A small image autoencoder, trained from scratch: encoder activation gelu.
Rows from block 4 of the encoder, named by matrix and row number. Rows with one number belong to one neuron. Each number is 50 + 12 x the weight over its row's rms, rounded and kept within 0 to 99. All counts start at 0. After the name is the row's rms in percent of the matrix's.
# fc1: MLP up (encoder.blocks.4.mlp.fc1.weight, 128x64), inputs 0-63
# fc2: MLP down (encoder.blocks.4.mlp.fc2.weight, 64x128, transposed), outputs 0-63
fc1.1 104:43 60 57 46 41 63 55 44 42 66 45 54 68 49 39 55 74 58 52 71 67 51 43 40 59 51 72 34 49 71 39 56 44 56 63 39 49 42 29 49 31 35 71 30 63 66 52 48 58 48 24 41 59 40 65 45 26 56 48 59 47 50 50 61
fc2.1 093:53 43 37 50 47 62 55 67 62 43 61 59 37 64 58 37 40 43 49 52 53 37 60 53 43 54 28 54 51 55 62 60 38 27 36 57 49 46 50 24 76 60 49 63 38 58 42 65 67 46 70 36 53 61 49 55 79 48 67 52 75 55 70 55
fc1.2 090:55 43 57 54 66 36 57 47 47 49 52 32 53 51 51 62 57 58 49 48 49 62 69 56 54 49 57 52 60 31 31 35 54 55 70 60 48 34 55 30 33 45 60 41 61 69 29 68 58 42 40 90 38 51 70 59 64 42 55 39 29 50 52 58
fc2.2 104:51 56 47 45 49 60 45 63 69 46 55 67 43 46 64 25 39 32 51 39 45 50 28 42 41 56 40 64 43 65 58 74 47 40 30 43 40 63 47 52 68 61 51 61 39 36 76 32 57 70 63 39 73 62 47 53 45 59 52 56 69 54 50 38
fc1.3 085:43 65 40 64 61 30 20 48 38 37 54 44 55 58 58 64 54 54 62 47 58 35 45 50 56 47 34 57 53 41 45 53 34 20 53 34 65 51 30 32 50 64 31 65 49 36 48 62 58 49 59 60 53 47 48 86 37 49 50 62 43 38 45 53
fc2.3 130:57 44 69 35 34 60 66 58 53 45 62 43 59 40 51 56 45 58 43 55 46 46 42 54 79 56 66 41 51 57 46 33 77 69 46 40 54 60 67 66 43 42 61 47 56 60 60 29 45 36 35 41 49 58 57 12 48 57 41 46 37 50 67 56
fc1.4 100:42 45 32 31 56 44 62 42 50 55 55 35 78 45 49 61 50 43 43 49 64 38 46 62 59 21 38 49 71 75 55 38 48 71 45 59 41 36 61 41 68 54 55 43 59 43 35 60 61 38 35 58 52 25 57 43 53 58 46 46 46 40 25 40
fc2.4 107:52 67 65 60 43 65 55 38 50 42 56 50 38 50 62 67 69 23 73 30 41 49 44 66 35 57 42 60 50 36 41 86 57 38 52 54 34 41 35 55 46 54 66 31 45 58 58 59 45 44 42 44 56 55 46 66 48 41 50 43 73 44 54 62
fc1.5 085:52 44 42 40 58 35 55 65 55 65 25 39 69 57 70 85 59 41 49 73 51 60 33 69 68 42 44 55 58 56 53 69 45 51 45 58 41 46 53 46 50 48 42 55 56 47 68 25 46 43 73 42 56 45 36 55 44 34 55 47 36 36 59 48
fc2.5 077:57 59 75 66 38 40 49 16 53 40 59 59 42 41 33 50 33 88 52 42 47 47 60 31 33 41 53 42 54 38 53 51 59 22 46 45 50 50 51 51 57 50 32 46 61 45 21 51 43 59 58 64 41 61 49 54 47 42 39 44 57 48 52 45
fc1.7 101:62 37 57 45 29 47 51 36 39 67 71 56 63 53 44 54 40 50 50 41 59 29 43 86 55 24 63 65 54 46 50 47 25 60 65 56 45 43 55 42 59 58 37 48 50 53 48 59 74 48 58 66 43 67 62 55 48 50 53 45 36 29 45 35
fc2.7 103:63 49 55 46 54 78 65 44 52 43 42 54 43 51 63 46 39 47 57 35 36 60 25 42 62 45 42 37 40 45 42 56 59 45 52 77 71 49 29 64 44 70 50 40 55 55 59 58 42 76 46 48 28 42 60 35 47 44 48 48 75 48 30 35
fc1.8 084:31 29 59 38 64 41 37 39 23 39 62 25 61 69 50 51 30 34 57 65 58 49 53 51 44 67 40 55 48 44 47 61 58 48 61 53 55 37 54 29 41 45 53 43 58 80 47 52 55 35 30 62 53 42 47 58 39 44 51 41 63 48 72 39
fc2.8 109:53 42 66 59 32 54 65 65 71 54 61 69 44 42 43 63 64 69 29 37 62 51 47 59 67 31 57 45 65 59 53 41 50 44 50 59 43 67 45 55 54 55 42 64 63 37 47 49 41 66 56 29 32 34 62 47 43 56 51 68 45 79 37 53
fc1.12 092:70 63 32 52 46 70 77 44 56 40 61 68 41 57 42 28 62 38 67 59 44 48 62 63 61 59 60 42 50 62 45 61 57 52 51 74 75 47 61 51 32 38 67 53 49 50 46 42 43 47 54 68 52 70 51 55 31 57 63 64 35 42 48 44
fc2.12 102:63 42 60 61 41 34 46 56 44 53 60 50 43 37 50 69 55 69 54 49 64 57 64 31 34 51 48 59 52 55 57 45 29 43 49 37 16 36 52 45 62 62 42 53 43 38 55 58 50 53 54 21 47 20 71 58 52 42 50 31 70 51 61 56
fc1.13 087:64 45 61 32 54 30 60 51 63 50 61 52 65 68 66 57 65 51 49 46 53 63 43 28 26 61 75 61 50 47 60 62 66 68 48 52 60 52 54 53 61 52 43 38 34 38 27 54 51 68 23 37 41 49 53 40 54 54 54 34 32 53 57 63
fc2.13 084:52 42 66 40 45 49 26 39 66 35 38 42 55 50 33 52 37 44 74 49 39 37 64 62 66 35 63 54 46 59 49 34 52 54 57 54 56 26 72 54 26 33 43 59 63 56 52 48 40 41 54 36 34 50 59 55 49 59 55 45 23 69 55 62
fc1.15 085:69 30 34 67 49 66 45 64 56 64 56 45 42 41 58 57 59 44 33 46 40 56 51 51 48 77 52 46 58 57 56 48 43 46 44 30 75 53 68 50 32 77 67 57 58 39 44 72 39 25 55 50 40 57 60 60 44 62 29 47 54 59 53 52
fc2.15 081:34 32 57 41 43 39 31 47 60 70 44 56 44 44 65 49 60 21 45 47 53 60 52 45 68 29 60 42 71 59 68 53 69 51 57 47 62 41 39 60 43 54 32 51 31 56 42 49 60 63 48 38 40 37 40 56 51 74 43 59 37 57 44 25
fc1.17 111:58 38 48 33 44 57 34 59 61 55 34 41 59 49 31 42 26 37 51 35 64 46 64 60 64 29 38 38 52 30 53 45 62 47 60 44 50 50 74 36 54 53 66 49 47 58 30 54 74 64 59 71 41 61 64 52 67 57 37 56 38 60 50 36
fc2.17 092:29 66 44 53 65 48 69 44 50 55 56 56 57 48 75 49 62 42 45 59 32 64 44 23 44 77 62 56 35 52 33 63 41 53 56 66 50 43 32 64 38 41 65 46 61 51 67 62 45 47 58 40 64 55 37 38 35 50 70 37 61 47 56 65
fc1.18 082:49 31 25 59 46 49 33 65 41 60 57 47 58 55 40 68 66 49 53 69 52 58 35 47 36 55 44 40 69 53 55 43 50 35 69 59 58 43 49 44 25 53 60 73 63 38 27 56 36 57 38 71 64 60 47 78 58 55 52 41 54 47 46 53
fc2.18 107:46 65 73 40 47 47 53 42 49 35 57 55 44 40 43 46 15 60 59 33 51 48 62 47 65 57 54 64 52 42 44 63 57 54 42 35 43 44 50 54 71 52 42 44 56 55 67 45 53 33 62 35 31 35 67 25 57 30 39 55 24 58 65 40
fc1.20 074:55 58 67 35 63 56 61 54 44 49 33 41 27 49 41 35 50 39 51 29 45 74 59 35 63 41 35 41 31 31 57 53 48 31 75 45 66 54 53 36 62 35 68 40 62 46 53 55 61 47 42 56 58 71 29 42 53 38 38 49 46 54 38 45
fc2.20 116:52 34 61 37 57 57 64 54 55 52 63 42 51 34 46 61 43 36 37 50 54 45 52 57 68 43 53 66 54 51 41 15 56 59 22 52 44 56 60 59 49 40 44 49 41 45 37 22 41 49 36 37 45 34 56 20 51 59 28 67 40 59 43 37
fc1.21 120:55 51 43 59 57 58 56 40 46 59 40 50 49 47 37 52 74 55 44 62 39 25 52 87 62 63 54 53 47 49 65 34 31 58 58 61 45 54 54 61 51 48 40 69 63 64 69 60 61 44 68 44 41 45 78 40 45 40 59 59 27 38 42 42
fc2.21 110:58 52 27 57 58 56 66 45 48 35 51 43 53 53 72 55 61 41 30 53 35 50 32 38 55 52 51 30 18 52 60 57 62 41 65 68 61 50 29 53 50 63 48 39 49 60 49 79 45 48 45 70 34 50 47 56 44 61 41 43 54 35 26 42
fc1.22 095:45 59 39 42 36 63 38 42 30 47 27 77 53 41 52 34 49 54 50 44 61 72 55 34 30 55 61 59 35 64 69 68 39 66 46 46 40 39 53 57 61 72 48 40 54 71 63 50 56 72 39 62 54 59 59 59 46 61 54 45 67 45 58 59
fc2.22 085:36 56 29 60 33 58 65 42 48 37 58 57 40 26 38 35 30 39 47 46 47 60 70 55 42 44 38 65 36 29 27 55 38 29 36 50 33 41 43 30 64 62 35 49 44 45 62 54 47 61 51 34 38 44 57 46 37 39 59 38 56 57 49 39
fc1.23 102:29 45 50 63 72 61 20 43 55 44 31 39 44 39 65 59 54 48 59 46 60 65 55 47 66 72 50 42 63 43 65 45 47 40 45 49 79 47 47 49 31 64 60 56 45 50 35 46 39 70 34 55 59 39 52 49 53 32 40 46 24 51 51 34
fc2.23 105:63 46 46 47 52 39 72 52 47 55 59 52 55 49 51 39 51 30 07 36 51 32 42 55 33 38 50 50 42 43 51 57 60 55 48 55 38 47 42 52 65 45 54 48 52 50 46 61 76 43 57 57 59 73 58 62 68 71 60 54 82 65 49 62
fc1.24 114:57 57 49 57 43 55 58 57 27 52 88 54 58 61 57 54 53 62 23 41 50 60 44 75 69 55 53 59 62 62 42 33 41 57 44 41 58 54 38 45 57 56 39 28 19 50 42 57 55 49 37 66 56 60 32 46 44 62 50 51 44 30 53 55
fc2.24 092:48 50 50 48 60 60 59 37 44 62 28 58 43 58 57 48 44 40 59 34 55 35 26 43 57 34 53 48 46 40 37 50 74 43 41 55 43 27 48 48 31 50 57 45 76 52 77 39 53 56 52 48 39 43 67 46 59 37 51 67 50 80 24 51
fc1.25 101:49 24 66 42 47 51 65 63 24 34 72 51 51 51 38 52 30 65 52 40 27 56 27 42 60 41 38 48 57 45 50 44 47 71 47 48 30 59 53 37 44 42 67 33 52 79 43 41 50 63 42 52 36 47 50 70 50 51 61 44 51 39 43 44
fc2.25 095:47 71 47 49 40 37 42 46 63 69 37 65 45 49 53 33 84 40 45 41 60 57 54 52 34 65 57 44 36 47 51 66 61 34 39 48 71 30 55 61 52 51 48 80 49 42 47 64 56 48 40 48 49 49 57 66 69 30 54 31 62 61 62 51
fc1.26 118:36 62 69 57 53 47 46 26 37 37 49 40 64 44 64 45 50 59 57 42 56 36 60 45 49 52 46 51 30 41 36 28 44 47 37 49 58 30 32 27 53 57 44 44 47 45 34 33 84 41 58 65 70 61 56 55 39 55 50 71 35 42 54 45
fc2.26 091:49 35 26 45 38 42 47 88 60 53 35 58 52 56 42 62 60 35 58 50 39 66 57 35 44 35 77 61 65 59 57 72 38 40 41 53 72 56 41 64 55 56 68 47 61 49 50 47 37 44 51 46 46 39 41 50 57 53 58 24 48 57 44 46
fc1.27 099:44 48 55 57 38 57 39 40 03 63 56 39 47 50 43 49 54 47 44 39 52 54 21 42 53 57 38 56 31 42 45 50 49 51 69 37 49 66 44 66 50 42 46 42 41 35 40 15 41 48 41 47 34 35 40 51 40 37 43 68 55 51 45 51
fc2.27 096:62 46 38 50 54 48 70 54 65 46 48 59 43 48 48 44 35 54 47 60 73 43 74 48 28 51 65 59 60 45 54 46 39 25 48 50 68 48 56 29 57 61 50 55 57 60 65 76 58 44 51 34 62 62 76 60 67 54 69 31 65 47 50 56
fc1.28 131:74 61 51 39 69 61 51 51 53 60 43 35 37 52 37 39 64 48 76 39 43 66 66 37 37 68 34 44 61 58 50 57 52 43 37 67 53 51 48 38 41 50 49 69 52 51 58 33 30 38 37 56 48 59 48 37 34 65 59 25 66 55 62 34
fc2.28 122:62 65 55 51 53 58 26 57 50 43 33 34 44 51 50 39 43 38 73 42 32 57 41 38 33 63 34 46 65 69 37 49 33 52 33 38 48 61 32 48 34 47 33 69 55 50 61 35 39 52 29 42 41 55 40 42 34 69 46 32 58 43 55 44
fc1.29 084:48 65 53 48 56 65 33 66 39 49 65 36 31 32 44 28 38 55 60 48 50 42 38 53 48 47 25 24 42 51 40 50 42 40 68 40 55 46 35 43 50 57 29 60 66 57 52 55 43 27 50 57 58 37 48 40 86 55 47 49 60 54 40 53
fc2.29 085:58 42 59 57 30 28 24 41 45 38 55 52 58 50 64 67 49 58 54 50 59 51 55 48 58 43 73 61 57 62 57 45 53 60 46 33 54 58 62 90 51 33 41 65 36 44 36 53 28 49 52 55 50 33 57 50 31 38 42 59 34 67 59 50
fc1.101 103:63 63 64 43 46 50 34 58 43 41 51 46 46 58 57 52 53 79 88 73 20 57 46 54 60 47 54 52 36 53 40 59 49 29 52 34 40 65 48 44 48 45 50 64 37 45 62 42 50 55 50 27 50 54 73 60 55 53 53 45 44 74 40 48
fc2.101 072:45 57 66 40 52 68 59 37 42 58 50 35 70 59 41 66 41 32 36 51 51 49 43 61 42 48 64 45 61 59 71 53 37 55 54 62 78 57 66 54 36 45 68 40 48 62 38 52 47 67 50 64 33 57 25 35 64 50 33 48 62 39 30 58
fc1.102 086:53 48 58 30 39 54 38 48 47 51 71 60 74 24 80 47 47 55 59 49 25 50 45 35 54 54 47 50 51 61 59 40 65 54 73 55 60 47 49 49 48 62 47 60 47 55 51 45 23 28 39 37 34 55 52 68 70 71 61 47 57 45 51 46
fc2.102 070:43 46 57 50 85 38 58 51 49 49 13 41 40 62 57 59 38 54 67 49 58 54 52 54 50 52 50 62 65 65 41 57 41 54 54 40 68 36 56 42 54 59 38 46 42 56 46 71 41 47 43 25 32 47 49 57 35 65 42 39 44 79 44 68
fc1.104 106:55 67 40 63 33 54 54 34 47 51 58 53 58 40 57 29 53 49 39 55 29 46 52 66 55 55 48 37 57 66 69 52 48 66 34 60 28 62 41 56 64 55 40 54 62 46 30 62 31 37 64 33 59 53 22 43 39 61 32 51 64 38 38 36
fc2.104 085:57 37 42 57 46 51 40 67 63 44 30 67 46 71 47 59 27 37 48 46 49 50 31 40 42 59 36 76 44 35 34 45 40 27 43 43 61 45 50 40 51 58 56 53 38 73 55 57 67 44 42 44 58 49 71 49 65 52 74 47 30 61 59 62