Weights of a small image autoencoder: 64-pixel images, batches of 64.
Rows from block 7 of the encoder, named by matrix and row number. Rows with one number belong to one attention dimension. Each number is 128 + 24 x the weight over its row's rms, rounded and kept within 0 to 255. All counts start at 0. Numbers have three digits each. After the name is the row's rms in percent of the matrix's.
# v: window attention query, key and value (stacked) (encoder.blocks.7.attn.qkv.weight, 384x128, the v third), inputs 0-63
# proj: window attention output (encoder.blocks.7.attn.proj.weight, 128x128, transposed), outputs 0-63
v.74 108:145113177150126107137136131187175140085129124095140122089167131151127167150138168117149103167134152089130099137155142121132152129146151121158131151137106106154097137117149093117108124147132149
proj.74 118:148161114160140148138132122108122115135126116150133090150097158100137111113139136122142159122101105181148183093103119101136108129118109129097126134100111171077179162153125118161150122120097086
v.75 105:125160116101160098124167136102169113109106079155162081117130124164150112128152086130118148115146093140112116133126102143133146142152135140128159130108108116129154147120099127119111146089147125
proj.75 114:139097108115147189140077121154129131122111169138100138139111161142148099104109120141157073112125156148150094155155130112130105084147170102154127087131108137110088110085138091130117097160108132
v.76 102:117107149159151150149119145146132126132154103085081189147104134131092123130099143138116122119103109094150131149121125164146121080161104161064120128160166137146119138133107127093091137151110129
proj.76 104:114108131129163071081114160100125094161126138084141105122115108142151145113117092130115178104130143137089165105143136151102124147089104124103115124139126098128137112114126125132152114151090088
v.77 098:131124182085145119125111123135129145118143146139172084128133188123079119085170100121132148117117120122130128156138167116130119118143127145111115134156097073110167137128106132141110116119158155
proj.77 108:082104105144177088149116129155122101080157106138124158094143134130165122139118095148124090111143105102116107163122132101118127119074094119136065138153136167154100090140137096123106155153111138
v.78 101:099125111108109153124092171132077168156170131099119143147155122111137131113121124115095147111112099133097089136079126116116097103115091108116126142128116156144077135130067154146072151116118176
proj.78 106:140116112128126094168154115123144110090145110104128155115140119159106176131099135151107123185120104106119154097144114126119115138116111146143136148142115079166147062118080114139142081124128103
v.79 112:124161090116166102123154127140116194147160126164132161112124110175084057134128089126113150111139092107108101148138109123107137112079121115106144105132124091124126145123129110132120123120127109
proj.79 120:101137135128156156127123127133171146127107131159140089143126122124156178164120100150119087134156133062115104167159149136122137139147141148151090119158115160142090065106118106109149134140121130
v.80 111:113093105159119159128151133136110126131118110108125151139142111113116129132138136137115141123114111116146138153136137129138135161165163107128162103143115164115075176130125109115158138094122096
proj.80 121:132129130110130148129120151088142144166119164138131086143103130137147124111141139106151135079146132144105130087130109143157129095103117105124127119102139096166163114129148164121136134103109145
v.81 102:099132053105152103115130097140097137116134134159132111134140134135148115117140115080161161125104117139104122102147153088110146117073124144149130120111144135123179088145113144110153138129157134
proj.81 105:112132145106089154146144099126105124118119115098111102142145141111093086143146128164079105157162135094139110206154128130103098120138128148141121135134112117120102098168152115122113146136128121
v.82 122:090137151128141145123125096125129130151148143142147090097148101125113131161183147155156118150145142154135080109112105117166122120098188088153154142064115112129129146140113140166105098124121099
proj.82 133:158166076158130160150104154141132156091056121179131153131155124123144125156065135157127160144121159151168130080109144094144122140126092159134127119126102162099118125119133113103127155076120140
v.83 092:127139109110100096113139125158115086116095100100153119141115099085104122137108157099143172130105134126126127150092119151115152145140082134180129128153108117148152129149107106105148154098140104
proj.83 102:102139129149174133120110128082139143162114171174121115145149125158139099155161125187100095118165086153125113112166159149163122111127156113104125108107103116108117149149136148170162107145106173
v.84 109:147150106105154115119118117116103101142146135147129113163094155128122104132087118156123154138129097139101144110150091124102175126116107141160149166102134177143130136114125060139146156094162154
proj.84 114:131107155151093150107137109101168159113106176110116072127144110143145137132156123118094148133161144110163138136099162110169075085102100154081174096108129132124139127141127157122099097137126102
v.85 095:095133143118130145151125141121169138145105134118148136112117142087124140136151128133106142124140113145116097133146077091139121094129117160166107111131104096092115126105146082097129099118107157
proj.85 099:160137086120143167116107119100147115126132140146159146126090113145165122106115092112158122123123074129125127116131130165139171161112172126125120142153151181115142137119098152153145139146149116
v.86 092:095115129134102109109112139126149064154111099119111143132130105165080136121142142148116120137114133108098121126153117116113115146112112109131138132142093140116156159115124129127095143115155053
proj.86 093:152117137125174161154125139146128135086150157138100121123097129115126124111129100115123090122147142091138179135142094165112108099107126124139141159139169082161128096105161124136192123153163143
v.87 108:173117146127119154118074124108141122119147163102094134102133131111146160098109136128132134117133136104135079138072144166137138126153146159145136163146148104105111112130084119117167149162182160
proj.87 125:101102084146126112112131133110127173142146142129147144144122102136113127131149125118096155147095132175111142103139119136101115139121130148130130114126103131133174134151118127146080103067098087
v.88 098:124072103176092148161132120154131161143150097133124148136125077125149131143159111168131127124114140109131148117093122114163128145164112170075104148124111131143115155129130159134111121149098084
proj.88 095:128132148114113132127152158130071129089139116122125106124125159092123126131096168095119114112086113115113154112121121130103112096094122106115137144153189100188129115105129123111093124132158136
v.89 088:156152118118128086120146125127109134144129078152168116142098098148109114094113094157130132094152115122096130147131122121107134099153105095125115164118138106111184110109130100101129131127061113
proj.89 092:127118101095142147139146125164131106155147110117134157124097177168155120194115117137144118192149076096111103147127178123117139139119165168117142120154088121145079114088114121126137154135170143
v.90 099:139094125110134099143113142158085154126138175150124187128134135108103089134118141135107175111129145082123099134136143129140141092093121123116107167121088093122149116097103103112143126166101077
proj.90 099:131107094153118140159142149122119101097113133116123092142128107173146152168133137189133114147142105077167148138133134135107130135102125185135143134100157131098123124150164101104157132112120160
v.91 120:120148126129141156133114142164138143156169140136143167123106092150127120123123164108098149117143119129111153117123115065128105120085179104108132116156095110138126136125136103158132127160114086
proj.91 134:123131145120149159150146139101136151140122123163126065140159137138175163139141133131142118145142153058142107119104134143118106132145108149157118170120148168116114133146142171112114138123142145
v.92 107:141123139148116141158160093149150083096059138113137148114114117091129146160129127138167131161090119134162108103135097161134082169109147138105128136136074167168138124110112114145106124093111095
proj.92 112:137139102105165118102096150160105135116119168136100134127115156128149086123145152170133120087166159141127118102124157143121178114112110110134148092132172112124147139165171130093148126165135178
v.93 108:106122096130128122117169133140085087134152115114178157119092076115091159159140149141113108108111101115123096077088130080118144157076104125127122171139107104122108152113131124146123158120087112
proj.93 107:137122114112103167162122139114148136130103124165139138150143118150127107166122128141148137152151109074091146121133147134145113092126166127154089120132150104173076133120140119076161100111142144
v.94 121:105115124100148161142137137150125096111114170136138068128126093108083139125123174090149136145103153139152142139140122100131154119077160115116140121083128143133127129110177146131156161145126119
proj.94 136:133100142155101122159162138121110122114093071130141093153156165150183100109121127139103123129128160107118100137156162125118134138144173126144125146123122140093108139159150142095119147140092135
v.95 094:147149135150158101116103101114108137137114131110129138169141146110135107125130127116124064087115122131131100135138107096161107111131115126131151114138125167166098142165160133154164132137110130
proj.95 094:109152186160146143096122125138161074167096131127135077126151132119123137146086074146146173155156135136152089138141150141109168145117146146126093121119134099066163152114102149084103125110106156
v.96 101:135097148142148132141093164147134147165136165107100138115115166169127132127139141139133160113118160097097133134135102124125143091133131140133125131092115096127132135144152142134097136120144149
proj.96 084:115163106103107091097132134122155124118106140147124134137186099094104118133090141131080127143145138142143127116112126130159151117121118115141138111150138111157115081097130117103139084159116112
v.97 109:128110119158094150164115149087129097145071104155161107117111152102151140140156144113157094184101103131147090110098160085163150141106125155134111146123116115114140108127116084151124090137135183
proj.97 091:114139164130148084090133097187144166111202112105119118155127093120111139120155097132115124096146133114126122139121092158097096109113097106105157112099118102174153135143109150135148150117122096
v.98 113:071140168074152146119106108166137141167125126124146137122149110161116104101153084122105109119197146114117137178133124143129099131130118146119110128132124125143140134141132134146080155131136100
proj.98 101:153100128125135081140183160088108134097086152126143107126126105106094154122107166142145150122100131170143146086115123096153138156120151127128154082125113126075128153142137126125130085114124155
v.99 088:122145157130153110151141139114128102106084088126109090112155156147141165150132107146133128136128125150124067122131105104180109121181096142143104141130114135154128133139130137127075139142173144
proj.99 076:146103110136109140134127112110130159150135152138126120151129109087136123103121165157114136176140170087143175142118148150080114115105146156114132120098102100105162070157129133127186128116104120
v.100 108:171138142128131174131126147144126125131127098126149085096124122119130143143144119139155111159140111143139174148125110155127117135153135131150111158143141144154141130157110174169068142122138117
proj.100 111:106122094138135098105092088155107102136139146107092160087157138146142115106101118136135120136095124170165098140090170093139127129088107160091141125105111133127118122106138137108152112128138128
v.101 108:128115131125100118154133121127097125136160129127111107149135152137101169100091088103133095167124139158095130123142137139138154141150124147123128110114127147136126120120075155120186092156156130
proj.101 091:113151154113158165120141153113172142123096130165101115129109148123156116142156166158142113099128132062111113146119129143125148098162146137161100144139172114142101121128161098114117137144113164
v.102 110:107143113127132151144077094141107125154119138098108148109124143154119133100122158146139148115083139116133100109116127163098166143149127128105146089092150176123127096159105138118148104159136128
proj.102 094:140126145154095130168173160112127148098133110156125093124115148114125143144102132124133108149147104106137116134134123118143092069114165144144087189141142110131126136087146114122157099099090096
v.103 092:103122113088140130126145158104078176086161161157087163149138126112133154142153180125090118104176131142126121113104138126165135157199098125149094141121095122149079121153128117126126117164108148
proj.103 077:151099157129133100109092132171172098174109118101185138107124108141123119092128097116137129152124149100142156154145105145092146098140174139123154095134118101110143152092120113113143115152111135
v.104 104:125176155114137152126123124167144141146130120140150116075121120136108107097131162154097101107131113177157140108164085103122115144127166093146188147098118163102112124139110158125105106162112102
proj.104 093:107094129098099132108138132099130078139132154111114117184111109168106133184130094090143127166146116104081119158088154136141107097138143162109108108151142139147109156133132135130125110098113141
v.105 104:158116119143175145142113117112114113102127123118142126079176127126092146114165147123140177147121134134157116107130130157110068116124152081188079126083114163104113097148093176131119142124123129
proj.105 095:093146150086076103111139138141138111129123133107112133138096124143153141138101129141153076119170120109116133133128139109132164163133143182058151132171139084130130180090159134088161105134166152
v.106 097:092158134145126184169085127154113105173179104142102104144135096109135120136070122125110131138137140120171154112132110107146134128152150131114113122137120111155142114136134136121113152130125099
proj.106 076:168104130060108140095144109116124106118103140132138150096130138151127153105153164108161121107114083135103106162119135147102116135100148128152129133137197190106118129130097129169132105128148121
v.107 111:166156138163088150125106151160140128116108121150086136134131113154186140164159144121127116104151177160117118120109138135106149182151145175118165089084138120123127131177154092122159148115152142
proj.107 091:100093105139180083142152142102152155109105135124170118104112154119101136106095116164123146127104126115118131128178144134176103083076133090154100105174096132119130119092139122099111102158091081
v.108 100:108142120114144096095130154111101166145180135166097123139154127135121108083102087103102106123100087113122163186115119115124135126131117136094117091180134132115111145128108090145150124142142147
proj.108 086:137127123124122194164086092168127090131113147129126138138121188123126122143128126105125154112120129157112099075134112157126133133128105113161140162104158117107112137133174171120114158135137111
v.109 107:175123140147121152101139116092108123120159086149097112090134102115125147115143135136141113119111108139142156100108132120138140079178185153135105151111139109094137130117125130114117105138156129
proj.109 090:114119104101139128174110128123173112150102195164145097127139142165158123152117089169107106152165140110138080146113151131134131160116079144113143131148138170131114099177139170108142134103108147
v.110 098:097115141146154109113123114166155139116110104154106124130175126128119190121109106130095129079155147168121140137146149161112118103145101140138128124102154148175144091098159156106130124113138120
proj.110 088:142138121137143154146136134105089119150144145112142134116091121156120068133150135143205130185134134113165121119127124109136110138150170106119102110157094101094094184119095103146138120151105148
v.111 091:130132132099190119107131126134092121120118113128163137141112129118128101132139116123132108146168126132124144091114157132112153124089111113113163139109115151096163082147150134133140154178122134
proj.111 084:097143122145097121116109135126141138114138156131122138086146130144091119120118140119134156111113159158122177153112097130134104122176124157125106116186140095154106192120125137098106097070137130
v.112 117:098115131126148099097115104114134140134134149112121144118115177123122118069122081107151111082103141106113117145122145144130159137128086146139081118124138112169159131118130101152090146156108158
proj.112 099:143136112103134151169161130149095126111136117132112099147155131130140095157150186163129140162172157170159137128111145116095089114156158109125141138100112095122123163151135166113164134120134110
v.113 090:104139154139105131080134209115118120138123167120112148107109112109073127162091126140127121141108125143101117126112112135122142168108116109093115129127148125134131132116105120123138075129102116
proj.113 066:151141090125107134136115057135168124117113087133132134208148111126137149121143126116115117133118096094144119155106109115145114100146121133147157144093105170169105129121136098140122130165118144
v.114 100:077081133126125132154148135155141161127161118127138174113132128100159181109150142157139096119150174153119163048110129114128099123183101145129096113156151120160131071119155152142105105164128127
proj.114 095:150161122150142120117139132103136126141109156143134097130140099181099094157155118148114123167137141119148103190153160139088141091145146121145158126101090046109091162133089092119127110102129154
v.115 110:153122111098095146185098115153105155130134165132128152119104103115150143153107160142129184124100127085155118078102104105148144113084155152093131141119093138152128114161094133137119137128116085
proj.115 101:093106145127188121096146131096131107149157101131129133114108152148115110119142119093137066096152117196078131163157126138101156123176111082167116158143149111131117122080157122157129124114141146
v.116 089:123075093162084163147107120128157152129151113128129121088132126114178129145148144124152103076126140125138122096073139108111155156149146175124135155115168137104121155105149141125147129127111137
proj.116 076:114133186094140116126141139136108090132098137137125083146121134162121132116141103113111150156145125145124103155195136129138115142101128111153140130096096155121117125163109117133103149121102126
v.117 095:100123119150127103164093124170126128143131126162136092108127125106130094141149143101154103141169127141119101118151123162117171185108149125153127132111129086144123091148120126148154150117101151
proj.117 077:136127157104101151081138149111145130097140108109099157123105142130117130093112125151127166116156137127141109157105134092123110071107128127101120080120160152122136136099104123097127092161141111
v.118 097:067123131144126139088124149144142112087105150115136110138197110130122155096128124115100142131100108150161079141154129140123129144148155093138138118175116141119074168128159135111104151125114129
proj.118 081:184148143143131131165095126113108137147125123127155142132092143106098126121133116149142161100165141109117194128140116115125106126131124171107129133110109106092137116102096112129187123131133149
v.119 110:129131124149134143116148106102089154121140156117132109125131147151203130147154118135134118157135127130108163102114118085107145161143179115136150137106140157163134173143151159140144113118084144
proj.119 101:111110118109106157117096119167109094157161110126096119127122108158102090122128109100122134111121116147143103153149152157113116104124099156135136125110141131136115124153127126110087163114162117
v.120 110:118083130156110122150119090134126158172121142103097135089146159146165110116108187126161129123120174154146166146133141167159132108152132148148168110127128147148120142128158127150142156109113116
proj.120 091:103159117076171093116133161132113126077135132140131132119167130116103131133137105150112117131136132106100092147130134099134148138131150122129074123152129098112099112115125136083108100186170133